Weights of a small multi-label audio tagger: norm batchnorm, 184686 training examples.
Rows from block 8, named by matrix and row number. Rows with one number belong to one channel. Each number is 200 + 20 x the weight over the matrix's rms, rounded and kept within 0 to 999. All counts start at 0.
# filt: filter width-3 conv, dilation 8 (model.blocks.8.filt.weight, 256x256x3), inputs 16-31, a 3 kernel for each
# gate: gate width-3 conv, dilation 8 (model.blocks.8.gate.weight, 256x256x3), inputs 16-31, a 3 kernel for each
# out: residual pointwise conv (model.blocks.8.out.weight, 256x256x1, transposed), outputs 52-103
filt.92,231,216,194,209,200,173,213,219,204,212,216,150,186,213,193,204,203,223,206,199,200,194,252,211,204,132,230,227,194,216,214,201,158,201,210,217,190,212,228,180,192,232,213,210,180,182,211,210
filt.93,212,172,199,171,260,184,231,188,172,196,212,180,253,156,208,228,167,197,192,216,209,218,195,244,179,211,213,191,195,218,193,214,190,201,242,253,223,186,181,209,221,222,188,227,207,211,175,231
filt.94,190,211,214,167,158,244,195,240,204,205,213,160,179,202,209,176,184,211,202,194,207,225,196,168,236,188,187,171,186,214,256,193,186,191,199,187,208,202,233,199,224,195,223,170,197,215,214,203
filt.95,243,203,219,189,174,213,199,193,192,242,205,181,206,228,198,208,190,204,204,209,187,218,172,218,195,224,237,192,225,234,200,217,195,228,192,211,208,204,197,195,196,209,192,183,210,204,218,189
filt.96,200,228,194,242,230,170,194,204,206,187,197,213,236,192,176,196,193,207,197,214,174,157,241,225,219,195,177,182,174,215,205,188,168,222,208,207,226,187,198,158,213,195,204,201,179,247,173,156
filt.97,212,212,198,237,204,215,206,205,168,207,142,177,225,226,176,230,200,223,219,163,201,207,209,153,210,229,205,190,235,211,230,193,154,172,197,218,202,190,197,197,216,202,196,196,215,184,185,215
filt.98,205,182,187,217,218,213,221,230,216,195,192,191,218,214,212,213,212,209,177,180,183,183,232,232,239,236,217,181,200,168,232,203,235,198,198,183,229,240,219,201,192,220,231,202,183,182,180,205
filt.99,187,208,177,174,236,198,218,200,216,172,199,215,170,247,153,221,195,161,232,210,196,211,184,202,214,172,246,224,218,187,198,194,214,214,233,210,208,222,145,197,212,194,179,223,211,201,198,206
filt.100,212,167,196,207,196,161,231,215,199,226,193,200,215,184,235,233,178,236,181,197,215,208,218,181,208,201,175,275,176,170,196,198,191,209,184,191,171,208,179,172,177,203,183,209,221,162,207,224
filt.101,197,195,190,142,197,178,225,197,178,228,213,211,210,164,201,210,194,226,167,188,224,204,247,148,208,215,211,171,201,204,164,189,201,234,210,210,201,212,213,213,206,198,226,186,151,188,228,190
filt.102,172,219,224,219,194,199,200,234,201,202,204,222,186,214,204,153,259,183,198,178,224,161,259,207,187,165,244,226,215,206,200,155,202,231,210,185,189,202,216,190,246,225,189,213,173,197,225,199
filt.103,199,193,206,203,231,213,184,196,222,205,175,190,192,211,179,192,218,193,183,215,186,206,209,231,232,222,239,206,202,187,204,198,219,171,184,206,229,194,193,182,203,214,174,197,228,141,153,177
filt.104,204,182,176,209,210,197,209,220,186,197,224,200,209,169,199,201,239,205,176,202,172,180,190,196,199,200,193,215,200,221,189,208,196,200,169,213,200,188,176,174,162,222,228,209,194,236,172,220
filt.105,236,177,136,161,209,238,203,188,211,189,212,135,215,207,239,200,220,189,210,222,201,160,168,189,209,214,204,194,200,209,220,154,187,203,240,234,180,185,183,187,255,201,192,220,197,213,224,216
filt.106,184,195,178,193,202,211,206,186,176,201,175,225,222,182,196,208,201,223,200,212,198,157,204,208,187,194,180,173,157,205,187,176,228,228,195,183,193,200,232,191,233,162,200,211,220,190,214,206
filt.107,180,245,174,203,199,197,217,208,209,253,203,169,187,183,201,160,204,226,182,209,180,137,169,215,231,187,219,210,170,192,136,166,216,199,200,201,193,185,195,192,201,172,179,232,215,199,196,198
filt.108,241,184,209,197,218,198,213,193,185,221,215,173,253,219,236,176,179,180,163,241,250,173,204,217,207,204,208,237,204,147,205,228,181,255,196,186,218,186,200,228,196,174,219,203,181,201,208,203
filt.109,190,213,204,187,188,213,211,198,223,209,204,238,214,197,190,201,187,225,196,211,192,199,188,189,167,195,190,207,220,211,181,201,208,217,213,183,203,192,191,182,189,192,155,199,191,220,189,201
filt.110,224,191,195,215,197,212,197,182,172,216,175,226,207,216,155,171,199,162,212,238,207,258,223,152,238,178,219,185,202,205,215,207,210,203,180,158,178,185,173,205,245,200,196,192,190,229,201,205
filt.111,199,189,224,194,212,206,183,208,197,191,195,202,212,195,203,210,185,196,200,194,197,175,207,200,181,180,190,181,183,196,166,215,187,232,200,207,209,189,207,229,201,225,192,187,173,214,215,208
filt.112,199,214,209,199,205,203,194,181,196,194,213,220,202,216,213,220,215,209,240,234,238,235,215,216,197,210,172,172,164,170,196,211,205,225,200,187,203,196,194,178,185,186,198,208,197,210,211,189
filt.113,198,211,189,189,202,179,166,173,183,220,249,253,176,185,185,210,208,193,192,198,164,181,192,182,201,204,235,173,178,171,203,177,237,211,225,188,192,189,208,187,198,189,217,211,208,161,195,184
filt.114,200,235,213,218,170,241,194,189,195,180,196,195,246,202,169,211,155,197,170,204,238,218,207,169,202,193,219,167,218,191,197,197,189,210,244,191,212,190,205,171,187,204,227,230,191,206,224,194
filt.115,211,189,198,214,186,220,186,179,196,213,233,184,199,232,186,204,190,218,244,193,181,188,195,202,195,207,214,205,186,213,203,215,154,210,178,214,218,249,161,171,211,192,169,202,219,181,196,185
filt.116,211,198,201,191,207,215,189,219,202,249,198,198,178,212,189,214,217,163,206,214,200,241,212,199,153,209,206,215,193,207,169,214,209,248,188,230,174,210,203,185,195,198,175,230,246,189,177,206
filt.117,195,190,239,220,187,196,201,205,204,160,224,225,192,199,212,168,182,208,193,201,203,188,210,225,207,203,207,206,204,219,238,188,208,187,238,198,223,163,204,200,211,217,246,184,175,204,212,196
filt.118,263,223,172,196,204,196,195,227,227,204,212,231,199,217,196,200,189,203,221,187,187,206,211,221,215,232,188,200,197,219,209,179,199,216,225,196,223,201,222,221,177,215,203,165,191,182,206,183
filt.119,224,236,179,178,205,195,197,207,210,202,209,207,197,192,192,212,214,197,225,198,196,215,155,166,189,190,191,160,231,211,187,194,221,156,180,228,212,175,179,183,177,221,220,187,197,263,229,206
filt.120,212,212,208,213,178,198,210,210,196,227,199,178,198,213,214,199,179,232,195,185,182,208,206,193,220,211,172,209,215,197,208,229,195,186,163,230,202,221,215,179,209,232,232,175,189,168,199,218
filt.121,242,204,185,190,208,204,192,195,219,199,211,213,184,203,227,194,194,194,205,185,182,206,183,217,231,175,209,211,196,188,178,207,206,192,214,197,186,249,198,200,190,173,242,175,227,235,206,198
filt.122,205,207,189,232,211,226,203,210,198,204,193,171,180,165,183,180,182,205,195,210,181,187,195,176,199,228,244,181,188,205,217,200,209,198,174,233,160,205,193,182,192,187,211,186,188,204,221,174
filt.123,212,212,209,213,173,240,188,191,171,204,203,207,198,205,161,179,203,209,232,209,237,156,213,185,194,211,178,154,177,171,194,182,219,224,206,204,232,190,214,166,172,187,199,193,171,216,231,224
filt.124,241,208,227,188,214,192,226,227,224,229,174,213,198,212,188,205,183,208,214,167,153,181,210,242,209,212,192,198,217,173,213,198,233,220,222,220,220,217,203,166,231,196,161,182,214,217,202,206
filt.125,190,182,205,188,185,205,225,175,204,240,159,213,223,173,193,204,229,186,191,194,199,197,182,204,212,197,212,209,208,201,216,203,237,179,205,239,150,192,190,217,179,174,195,206,199,166,206,218
filt.126,225,189,163,167,194,210,234,179,220,218,185,190,209,185,203,203,225,179,230,210,194,230,196,210,216,171,225,214,206,184,225,185,224,204,212,195,178,215,230,198,201,235,210,257,198,220,234,194
filt.127,230,180,204,203,192,226,193,216,227,201,212,185,203,188,223,177,206,178,228,172,206,202,218,201,204,223,215,185,212,220,206,217,192,159,186,211,207,227,226,196,155,188,241,237,198,193,180,198
filt.128,217,175,201,201,145,183,199,191,214,199,177,169,218,216,207,215,223,177,208,200,222,211,194,182,215,187,188,191,210,194,171,221,174,179,206,203,202,208,200,206,169,197,193,165,189,192,162,196
filt.129,206,183,213,223,225,178,208,191,212,200,191,202,160,209,225,183,181,203,241,167,200,181,189,208,232,214,154,174,185,191,176,210,176,205,184,241,190,193,259,219,196,198,238,192,235,217,189,171
filt.130,211,208,210,168,193,195,174,190,221,185,215,196,239,233,199,219,175,216,203,208,219,182,229,181,178,206,202,175,225,230,183,174,197,185,184,212,211,223,184,251,177,219,201,195,177,222,197,203
filt.131,181,202,204,204,170,205,214,203,231,205,226,189,161,191,221,173,208,184,220,191,170,235,199,175,247,218,189,194,219,197,223,206,181,185,176,211,183,183,191,207,237,202,193,197,196,205,165,215
filt.132,202,202,171,184,183,185,196,189,195,169,168,158,199,188,179,189,181,194,193,176,201,215,238,198,235,247,228,196,231,223,206,211,204,242,192,207,217,197,199,155,199,156,233,204,189,214,179,226
filt.133,212,201,203,191,199,196,193,201,184,167,209,201,191,205,172,184,220,217,208,182,219,172,158,198,192,173,164,225,187,179,190,219,217,217,204,170,175,205,198,223,231,200,241,158,173,206,209,214
filt.134,193,212,167,175,202,244,181,209,223,188,232,188,207,183,189,215,182,195,184,194,237,208,206,195,181,202,172,205,203,205,216,209,196,222,189,195,229,192,181,169,201,229,202,190,199,212,171,227
filt.135,194,166,145,174,216,208,202,206,217,209,205,223,196,170,204,205,200,207,202,201,205,181,214,213,232,183,204,192,181,193,183,184,183,207,190,189,193,159,174,187,213,194,179,202,206,196,197,213
gate.92,201,198,227,202,227,236,196,194,181,168,228,174,200,198,221,239,206,224,191,194,238,183,169,199,220,253,180,193,185,188,230,226,230,206,219,195,199,161,228,191,200,218,218,212,182,185,191,212
gate.93,217,207,198,186,175,228,249,198,188,187,217,183,218,173,157,238,188,213,178,176,208,157,231,218,192,222,219,198,219,220,221,157,221,182,218,218,228,165,241,194,240,199,196,201,189,220,194,190
gate.94,200,199,181,191,182,182,179,198,212,225,217,195,200,201,198,204,204,217,218,202,193,184,181,181,204,230,195,224,182,189,171,198,203,237,205,203,191,203,226,227,206,206,202,187,219,213,212,203
gate.95,219,226,202,156,183,214,205,232,208,233,239,208,224,189,200,212,209,205,194,209,194,207,159,220,200,196,221,180,212,198,190,206,183,217,197,185,204,180,206,184,194,201,214,147,201,217,184,203
gate.96,175,221,234,222,199,213,196,194,201,192,185,207,185,190,221,215,184,193,184,190,196,175,249,221,215,187,189,199,199,190,212,210,187,227,203,179,189,212,205,207,169,190,181,210,207,207,211,193
gate.97,216,197,205,204,167,209,187,171,175,190,174,194,185,196,174,192,193,157,185,187,220,218,203,189,200,220,203,209,207,235,195,188,188,237,198,148,178,205,186,199,162,161,204,209,188,193,201,186
gate.98,187,177,183,185,195,181,207,203,213,212,199,192,203,203,197,222,203,225,182,188,191,184,187,194,206,202,187,159,152,158,220,208,204,171,172,186,211,219,219,200,189,211,228,190,211,211,188,193
gate.99,171,213,179,177,222,216,175,202,193,201,169,179,225,202,166,191,219,192,183,212,235,194,180,184,195,159,217,198,208,178,211,154,204,173,227,189,188,223,188,185,225,171,187,211,213,215,230,205
gate.100,202,218,197,178,145,191,201,195,185,191,230,214,184,206,210,165,220,204,203,216,198,232,230,186,224,215,199,169,225,237,216,189,194,181,208,200,210,215,229,180,166,216,243,190,204,231,186,157
gate.101,204,198,188,183,199,220,218,202,195,226,188,182,205,181,175,269,219,210,220,204,209,191,193,171,171,188,218,209,166,184,192,173,209,206,214,199,216,179,209,239,219,200,210,202,230,194,224,236
gate.102,202,215,192,216,207,192,192,200,220,212,234,171,152,178,216,212,195,246,223,214,190,186,218,196,197,171,176,207,191,190,207,193,222,202,209,231,204,224,224,223,194,183,206,181,188,198,210,204
gate.103,197,197,205,212,248,187,210,175,176,221,234,228,181,172,180,236,241,230,191,196,205,226,192,182,214,256,222,222,190,209,225,231,213,189,199,202,202,209,232,187,210,233,212,217,212,195,185,184
gate.104,200,157,201,185,258,209,202,195,189,187,188,221,197,190,205,171,215,209,162,196,172,176,224,194,163,197,168,215,176,178,180,246,169,194,198,233,197,179,232,198,222,208,183,216,199,221,225,227
gate.105,182,218,178,209,202,203,202,201,208,223,203,206,218,206,209,193,160,149,165,217,182,213,177,218,217,218,230,194,204,203,173,172,168,205,179,188,180,202,201,180,179,184,198,195,217,210,215,184
gate.106,221,188,231,236,198,183,187,217,208,178,208,184,167,165,210,215,233,205,197,222,189,206,191,189,197,168,172,186,207,195,185,175,223,223,211,184,230,199,211,212,193,176,214,164,200,198,195,174
gate.107,192,221,184,209,185,243,225,207,225,210,194,192,232,204,211,238,198,184,192,232,168,184,186,202,187,200,206,204,203,201,220,203,205,196,215,227,225,212,206,200,170,198,205,212,199,172,182,178
gate.108,202,198,213,199,215,193,203,210,218,203,218,220,175,221,221,210,187,174,215,220,156,237,170,192,198,206,194,177,214,191,221,186,213,171,186,170,202,226,217,200,212,229,199,197,221,181,219,201
gate.109,196,205,152,199,184,199,198,203,193,211,208,206,179,186,195,234,212,207,193,182,187,218,201,200,202,193,190,236,217,198,192,192,200,225,198,177,200,194,223,189,212,203,169,172,182,171,171,178
gate.110,186,203,182,193,209,173,196,220,206,191,224,215,219,203,181,193,265,192,168,169,170,234,208,215,219,188,185,212,201,216,210,179,181,207,197,195,198,141,190,193,244,175,235,227,205,203,191,211
gate.111,189,172,174,193,139,236,179,182,179,236,192,241,152,178,167,175,197,184,241,203,239,191,220,182,175,199,208,219,192,222,225,231,203,175,187,165,194,187,172,209,212,194,178,200,182,209,226,178
gate.112,176,190,169,186,187,210,211,210,195,186,167,198,235,223,198,184,186,191,205,217,207,211,213,192,199,205,213,183,184,196,189,182,186,195,201,195,211,204,210,204,193,187,231,236,228,224,217,237
gate.113,160,186,192,194,204,234,195,191,195,191,203,206,177,198,154,200,183,210,222,233,228,234,247,218,192,200,195,198,211,221,190,208,196,201,183,183,192,206,203,194,203,195,231,187,184,211,205,221
gate.114,207,190,194,220,157,181,220,222,204,188,195,241,186,195,181,197,210,221,199,203,221,227,191,195,223,187,207,216,199,219,203,194,187,186,205,215,184,182,226,237,193,189,179,207,227,183,230,189
gate.115,203,191,256,213,219,205,228,193,157,175,232,199,265,180,196,200,199,214,176,225,193,198,223,178,183,170,208,196,181,198,208,184,174,208,193,223,189,180,253,173,201,166,171,232,220,232,194,199
gate.116,184,230,175,225,156,210,206,217,213,193,181,205,179,203,195,179,176,173,203,189,226,194,181,200,235,212,212,191,195,195,211,178,170,200,218,189,191,177,225,164,228,196,192,192,165,218,211,200
gate.117,153,192,191,162,188,170,204,190,181,202,194,169,199,199,194,159,227,160,241,201,197,227,198,193,251,193,189,191,214,208,230,213,217,171,187,184,214,183,212,163,214,184,211,200,197,197,236,197
gate.118,193,175,204,196,198,221,216,190,189,201,169,192,212,178,193,202,211,195,196,199,232,201,203,161,188,200,193,227,198,204,177,204,201,209,162,204,173,196,203,187,191,199,174,207,209,226,192,209
gate.119,183,169,186,208,216,190,195,189,204,198,206,196,241,216,204,167,211,232,231,206,190,195,191,197,222,201,219,165,210,223,219,185,210,176,193,204,208,179,202,217,238,209,216,254,214,209,180,167
gate.120,192,213,212,231,150,207,199,185,195,201,202,183,196,178,188,203,217,172,239,236,220,162,216,163,200,194,189,192,199,200,172,190,221,213,185,189,206,213,205,204,201,203,194,191,185,213,190,212
gate.121,186,166,195,222,207,185,200,181,203,195,194,188,194,196,207,206,188,170,234,202,194,222,183,194,178,206,201,199,208,216,184,204,187,179,193,216,208,181,208,200,202,226,184,211,204,196,214,208
gate.122,203,195,205,182,200,210,199,178,181,226,212,219,190,204,176,233,234,208,173,187,228,206,199,199,215,190,233,209,212,189,208,193,196,203,204,186,202,204,213,206,210,219,219,181,213,167,193,231
gate.123,178,214,177,165,147,171,194,197,201,199,235,207,175,203,181,216,229,235,194,204,194,185,192,177,179,180,180,225,219,240,205,209,185,221,220,222,183,195,202,188,202,200,210,209,182,154,154,174
gate.124,184,236,236,246,220,182,204,192,203,205,192,181,207,179,255,227,229,207,190,248,209,219,222,210,200,180,204,191,185,211,221,216,216,203,226,212,180,178,247,225,215,173,184,212,161,172,179,200
gate.125,210,168,219,200,183,186,214,220,208,206,194,222,203,195,224,243,224,210,222,187,205,200,167,246,194,193,191,192,182,190,214,204,228,193,189,194,205,212,201,205,204,191,200,171,214,206,212,229
gate.126,176,159,202,188,167,217,184,185,194,191,199,158,202,209,179,210,177,206,156,194,202,196,207,164,212,193,206,181,190,224,203,203,183,181,154,225,195,230,163,213,238,220,201,187,206,238,163,175
gate.127,225,195,188,238,221,188,191,193,181,211,207,169,184,199,221,206,223,190,198,143,168,195,192,186,201,209,236,240,208,202,219,222,201,185,194,188,235,188,214,200,216,201,171,181,179,216,222,180
gate.128,195,203,179,201,184,201,230,208,204,198,234,195,240,163,186,213,230,190,155,186,211,175,183,229,166,175,163,182,188,214,213,197,212,193,183,209,214,191,223,201,210,212,225,169,188,192,233,192
gate.129,188,150,187,187,205,217,201,210,190,201,175,201,173,216,193,178,190,206,178,175,208,168,184,187,228,215,192,232,200,196,220,251,192,234,213,214,194,207,226,207,211,212,185,174,215,174,184,194
gate.130,211,216,204,195,211,203,199,222,226,208,169,202,243,212,213,176,242,214,172,186,209,207,208,223,174,220,166,182,200,200,235,198,166,177,204,175,197,200,211,173,154,196,161,192,209,202,225,219
gate.131,205,210,222,178,210,237,202,197,180,219,188,163,182,168,201,172,190,203,170,182,230,226,188,163,252,209,206,208,238,218,191,191,194,187,212,205,170,189,234,179,225,221,169,197,202,183,219,227
gate.132,209,229,215,197,177,195,188,204,193,209,228,221,208,214,202,178,220,214,177,217,202,185,189,216,193,197,181,166,187,218,238,188,208,194,214,226,199,208,206,192,188,225,199,212,235,194,186,212
gate.133,221,216,207,185,182,171,200,209,212,223,236,211,181,215,213,177,218,249,210,207,188,206,165,153,189,165,156,189,213,209,208,203,218,206,199,184,219,207,220,206,210,219,214,198,190,201,192,216
gate.134,237,173,215,151,231,192,208,198,201,239,198,182,220,209,209,205,195,199,199,236,184,259,168,172,180,193,179,218,173,190,170,204,191,209,185,221,239,171,211,232,200,211,199,196,224,202,216,193
gate.135,163,151,132,183,234,240,200,193,204,181,181,186,172,174,181,216,202,168,186,171,218,212,197,197,196,198,185,220,190,159,203,215,218,189,166,162,188,175,177,191,211,215,197,199,186,190,187,217
out.92,237,199,179,243,201,219,220,218,183,192,208,226,198,208,175,216,209,192,231,235,259,204,184,202,218,212,204,194,215,177,208,150,200,171,206,214,170,208,188,205,207,204,204,224,223,199,155,208,168,202,191,148
out.93,243,228,204,151,237,199,183,184,215,228,206,198,203,215,173,189,217,201,251,196,188,205,158,187,208,174,172,191,212,217,227,188,186,171,215,200,204,192,186,212,191,194,158,248,231,183,203,230,200,202,207,211
out.94,164,198,171,189,206,207,187,185,225,204,201,189,194,232,203,225,173,194,222,189,217,213,186,167,200,186,173,200,172,199,178,225,203,192,189,172,183,198,223,211,210,211,204,197,193,203,183,215,182,208,225,210
out.95,178,201,196,199,228,191,193,209,218,191,191,199,230,217,177,192,196,220,224,184,201,222,217,179,202,207,196,222,217,203,217,210,207,230,179,183,196,204,189,192,188,201,233,209,197,186,214,205,194,207,206,198
out.96,178,195,223,229,191,172,197,198,191,170,190,200,165,194,249,204,199,200,196,202,185,234,219,237,200,200,197,187,199,234,180,187,224,221,180,212,239,189,222,214,200,174,216,178,181,185,184,207,216,166,199,178
out.97,206,202,227,227,205,219,213,220,183,201,200,231,172,167,157,194,174,219,198,205,242,219,205,179,214,247,194,188,210,227,225,193,157,167,189,164,149,193,196,170,227,174,214,211,222,166,191,205,192,189,216,143
out.98,173,187,158,251,197,176,200,218,215,208,240,212,206,238,161,209,163,226,197,212,207,175,195,173,216,202,210,221,196,209,192,170,217,191,201,192,228,197,192,229,219,186,140,227,194,198,235,201,185,203,204,226
out.99,184,181,153,198,224,208,205,200,193,186,151,184,171,202,187,216,173,202,232,196,213,234,175,237,164,227,209,192,195,225,191,176,215,212,208,220,214,192,210,199,208,201,206,208,202,176,209,233,205,209,173,243
out.100,189,193,208,179,255,189,167,227,212,187,203,215,206,182,210,215,219,230,173,203,161,170,191,222,207,179,171,224,209,215,170,196,219,207,193,223,231,213,200,191,181,195,152,211,180,193,227,185,145,165,188,231
out.101,206,190,201,171,216,235,200,208,193,194,210,195,175,211,198,186,191,215,225,209,197,186,224,193,213,227,229,171,212,173,184,178,176,191,201,195,223,189,189,194,223,175,225,167,175,209,173,211,201,208,210,234
out.102,195,215,204,231,208,171,191,234,194,217,164,209,199,243,203,226,197,211,183,178,229,221,190,226,197,201,187,157,180,209,208,198,236,213,186,209,183,177,223,221,226,199,186,216,186,169,221,231,216,195,196,193
out.103,181,215,200,200,223,209,191,213,154,197,239,173,195,218,220,212,203,193,232,279,207,218,233,187,196,211,171,214,208,191,228,226,230,217,212,229,209,202,187,197,223,220,266,214,208,202,184,211,211,206,217,239
out.104,190,255,193,200,213,220,216,198,218,190,221,197,162,212,186,189,195,191,194,209,177,196,207,224,169,205,185,233,192,191,205,221,200,190,220,213,218,212,198,221,193,202,235,191,203,169,252,179,222,172,196,182
out.105,199,222,224,211,159,204,166,208,197,205,188,177,177,222,201,235,191,191,209,181,208,201,189,205,135,159,176,207,199,273,182,199,237,197,187,255,172,197,207,184,192,228,190,169,199,191,221,211,188,207,256,233
out.106,189,207,212,233,209,204,211,217,214,214,196,203,208,240,208,201,220,182,214,226,232,187,182,211,185,195,206,172,199,186,169,233,201,220,183,207,196,222,226,179,240,204,162,179,238,164,172,207,160,185,180,209
out.107,195,212,219,193,156,206,167,203,219,203,197,197,167,168,198,193,218,191,207,212,213,207,218,228,192,189,197,244,184,206,177,202,198,214,215,158,208,213,164,190,222,208,206,174,178,182,201,196,184,202,208,158
out.108,172,212,194,192,200,212,178,210,185,237,196,167,204,191,214,200,176,178,180,181,224,175,220,216,188,226,195,213,184,191,187,215,187,224,191,213,183,189,226,170,191,186,186,205,203,213,199,169,170,166,185,222
out.109,196,199,199,198,197,193,188,223,201,182,203,201,170,209,196,221,187,190,228,190,224,198,230,178,215,220,192,197,206,196,208,188,192,175,199,174,207,201,200,205,206,179,175,212,223,181,200,185,192,211,209,232
out.110,226,221,202,225,216,189,182,202,219,191,184,222,205,179,228,170,203,220,197,203,185,183,169,194,212,240,192,208,248,213,206,193,214,200,195,172,200,190,174,238,213,197,188,185,192,206,204,203,202,230,195,175
out.111,189,184,216,203,172,189,184,185,229,198,189,182,235,234,198,182,222,189,201,205,216,219,235,169,144,208,175,225,192,177,232,225,206,145,190,225,219,188,206,195,211,225,189,196,209,186,190,195,205,214,216,163
out.112,190,176,189,170,200,186,178,209,217,176,225,211,169,223,203,200,201,201,224,174,179,207,220,220,196,179,210,227,182,219,196,257,221,191,200,229,184,173,183,186,197,240,161,191,216,218,202,194,220,207,211,198
out.113,220,188,195,159,177,219,203,195,190,195,210,169,230,211,234,220,210,216,159,159,199,209,192,192,199,192,224,181,209,177,210,211,234,214,167,207,208,214,247,220,216,215,200,231,185,205,221,225,228,221,206,187
out.114,178,208,187,183,205,230,201,189,210,223,197,193,189,213,201,225,188,212,200,215,204,202,161,211,218,197,246,202,225,215,207,190,197,199,197,207,206,246,215,162,221,201,226,190,206,239,199,191,200,196,204,188
out.115,194,204,206,212,193,173,189,189,240,192,162,227,187,142,190,218,213,150,251,209,204,211,208,177,188,199,188,241,200,249,171,228,178,208,213,206,206,181,215,161,157,212,215,234,223,196,218,205,187,201,214,205
out.116,223,187,208,189,192,218,198,207,219,194,216,166,214,208,185,213,197,196,219,194,208,233,195,222,211,209,191,194,224,166,210,209,192,188,235,214,201,190,217,198,190,175,213,203,221,198,188,203,204,224,208,202
out.117,172,168,199,230,181,225,185,194,176,189,184,226,197,215,230,189,220,201,179,193,170,208,221,214,203,181,211,233,209,230,179,198,224,191,189,211,198,156,194,202,209,199,181,219,193,229,234,197,200,200,208,175
out.118,232,184,216,202,218,187,187,196,200,180,215,220,186,199,212,188,200,191,212,188,184,190,199,202,208,219,177,185,234,196,197,200,169,183,174,162,206,217,245,200,202,210,184,226,202,196,186,203,209,205,192,177
out.119,188,198,208,218,211,193,213,181,202,183,207,213,207,215,201,200,208,218,196,192,179,203,180,179,210,188,210,184,196,166,205,258,170,227,227,197,175,188,190,233,207,196,180,210,189,242,225,204,176,207,165,194
out.120,212,190,196,191,187,191,193,199,216,166,226,198,199,194,238,204,180,162,208,223,195,190,203,189,216,190,241,206,196,214,187,178,208,175,175,181,185,213,232,195,216,204,187,190,180,220,187,240,190,198,190,196
out.121,202,227,205,199,200,182,188,196,156,211,209,202,182,231,191,195,200,211,199,184,194,186,210,214,201,179,222,204,207,235,190,180,188,206,169,191,192,219,219,216,198,149,209,189,196,180,186,203,163,211,205,224
out.122,217,209,245,213,202,185,194,178,213,200,174,148,212,169,193,203,231,203,225,197,184,201,246,209,197,182,227,196,218,248,206,188,216,226,216,201,174,208,181,217,227,171,197,164,215,167,191,215,186,177,212,232
out.123,199,188,201,200,180,238,193,206,152,176,203,199,207,201,184,234,205,223,170,219,235,176,191,166,181,197,179,184,197,218,225,184,241,180,178,195,195,205,180,217,163,189,194,193,200,206,189,193,216,205,199,189
out.124,191,209,210,191,204,193,209,173,195,196,193,178,216,193,196,204,220,186,212,196,197,196,195,205,222,189,183,211,183,191,217,194,225,233,195,203,198,225,181,188,203,197,184,192,221,226,222,167,201,196,206,230
out.125,196,231,212,212,169,214,168,199,207,179,169,183,178,228,211,224,216,216,210,170,194,212,160,179,182,221,219,251,236,227,212,201,198,168,225,170,190,215,194,209,169,212,202,200,200,196,209,194,225,208,217,187
out.126,194,195,188,230,214,212,225,199,195,231,215,213,231,215,206,191,212,216,216,185,201,189,189,187,186,183,217,165,176,194,201,192,233,199,199,164,198,172,206,250,220,209,184,179,196,224,161,242,184,165,218,176
out.127,224,201,212,209,188,202,202,181,195,211,186,182,191,159,215,197,198,187,187,211,215,210,203,198,209,238,201,203,163,170,207,205,237,215,235,198,178,196,178,210,221,200,219,221,186,192,186,178,213,225,187,186
out.128,200,200,185,187,204,181,211,218,198,205,202,178,204,206,215,190,216,221,188,192,197,228,226,195,206,243,205,194,194,202,197,186,210,208,213,190,191,237,164,181,199,225,212,169,212,180,222,191,214,220,221,191
out.129,198,219,224,230,229,213,220,168,217,237,216,194,194,209,209,227,215,187,185,179,216,197,191,200,227,181,179,197,208,181,187,226,181,219,215,221,207,174,183,197,188,213,220,202,215,214,210,212,207,246,187,244
out.130,230,204,227,220,218,231,195,213,214,200,193,195,199,194,207,214,173,204,190,206,212,211,195,175,186,226,199,208,226,197,195,205,205,190,201,198,225,209,221,197,205,217,201,196,173,176,179,180,222,221,208,229
out.131,158,128,179,198,192,197,177,221,204,181,146,202,151,191,210,184,201,226,244,227,185,190,187,219,152,182,245,209,190,196,187,222,225,196,176,204,192,210,203,183,173,217,200,212,161,180,206,208,187,237,187,214
out.132,211,166,234,202,199,205,198,210,221,232,181,193,193,194,233,216,198,178,189,204,172,204,203,188,202,211,209,133,204,178,213,178,199,188,218,239,196,211,248,214,219,192,186,195,169,209,224,205,170,214,220,200
out.133,201,208,172,171,192,173,221,165,202,213,182,195,174,218,196,203,159,194,247,197,211,199,199,180,206,192,194,206,197,238,199,195,190,208,209,230,175,201,196,204,177,185,219,174,190,212,225,211,212,227,171,236
out.134,243,208,203,183,190,189,220,214,210,201,198,192,208,205,196,225,206,232,174,225,197,203,217,193,218,193,188,181,212,174,191,194,192,196,167,195,189,197,200,211,213,179,222,213,236,190,188,200,211,227,180,224
out.135,196,202,210,238,216,220,190,226,191,202,187,183,196,229,201,205,209,222,225,223,220,181,171,210,221,227,185,213,184,209,192,219,203,206,214,206,197,200,210,183,185,230,201,194,185,200,224,216,215,201,215,201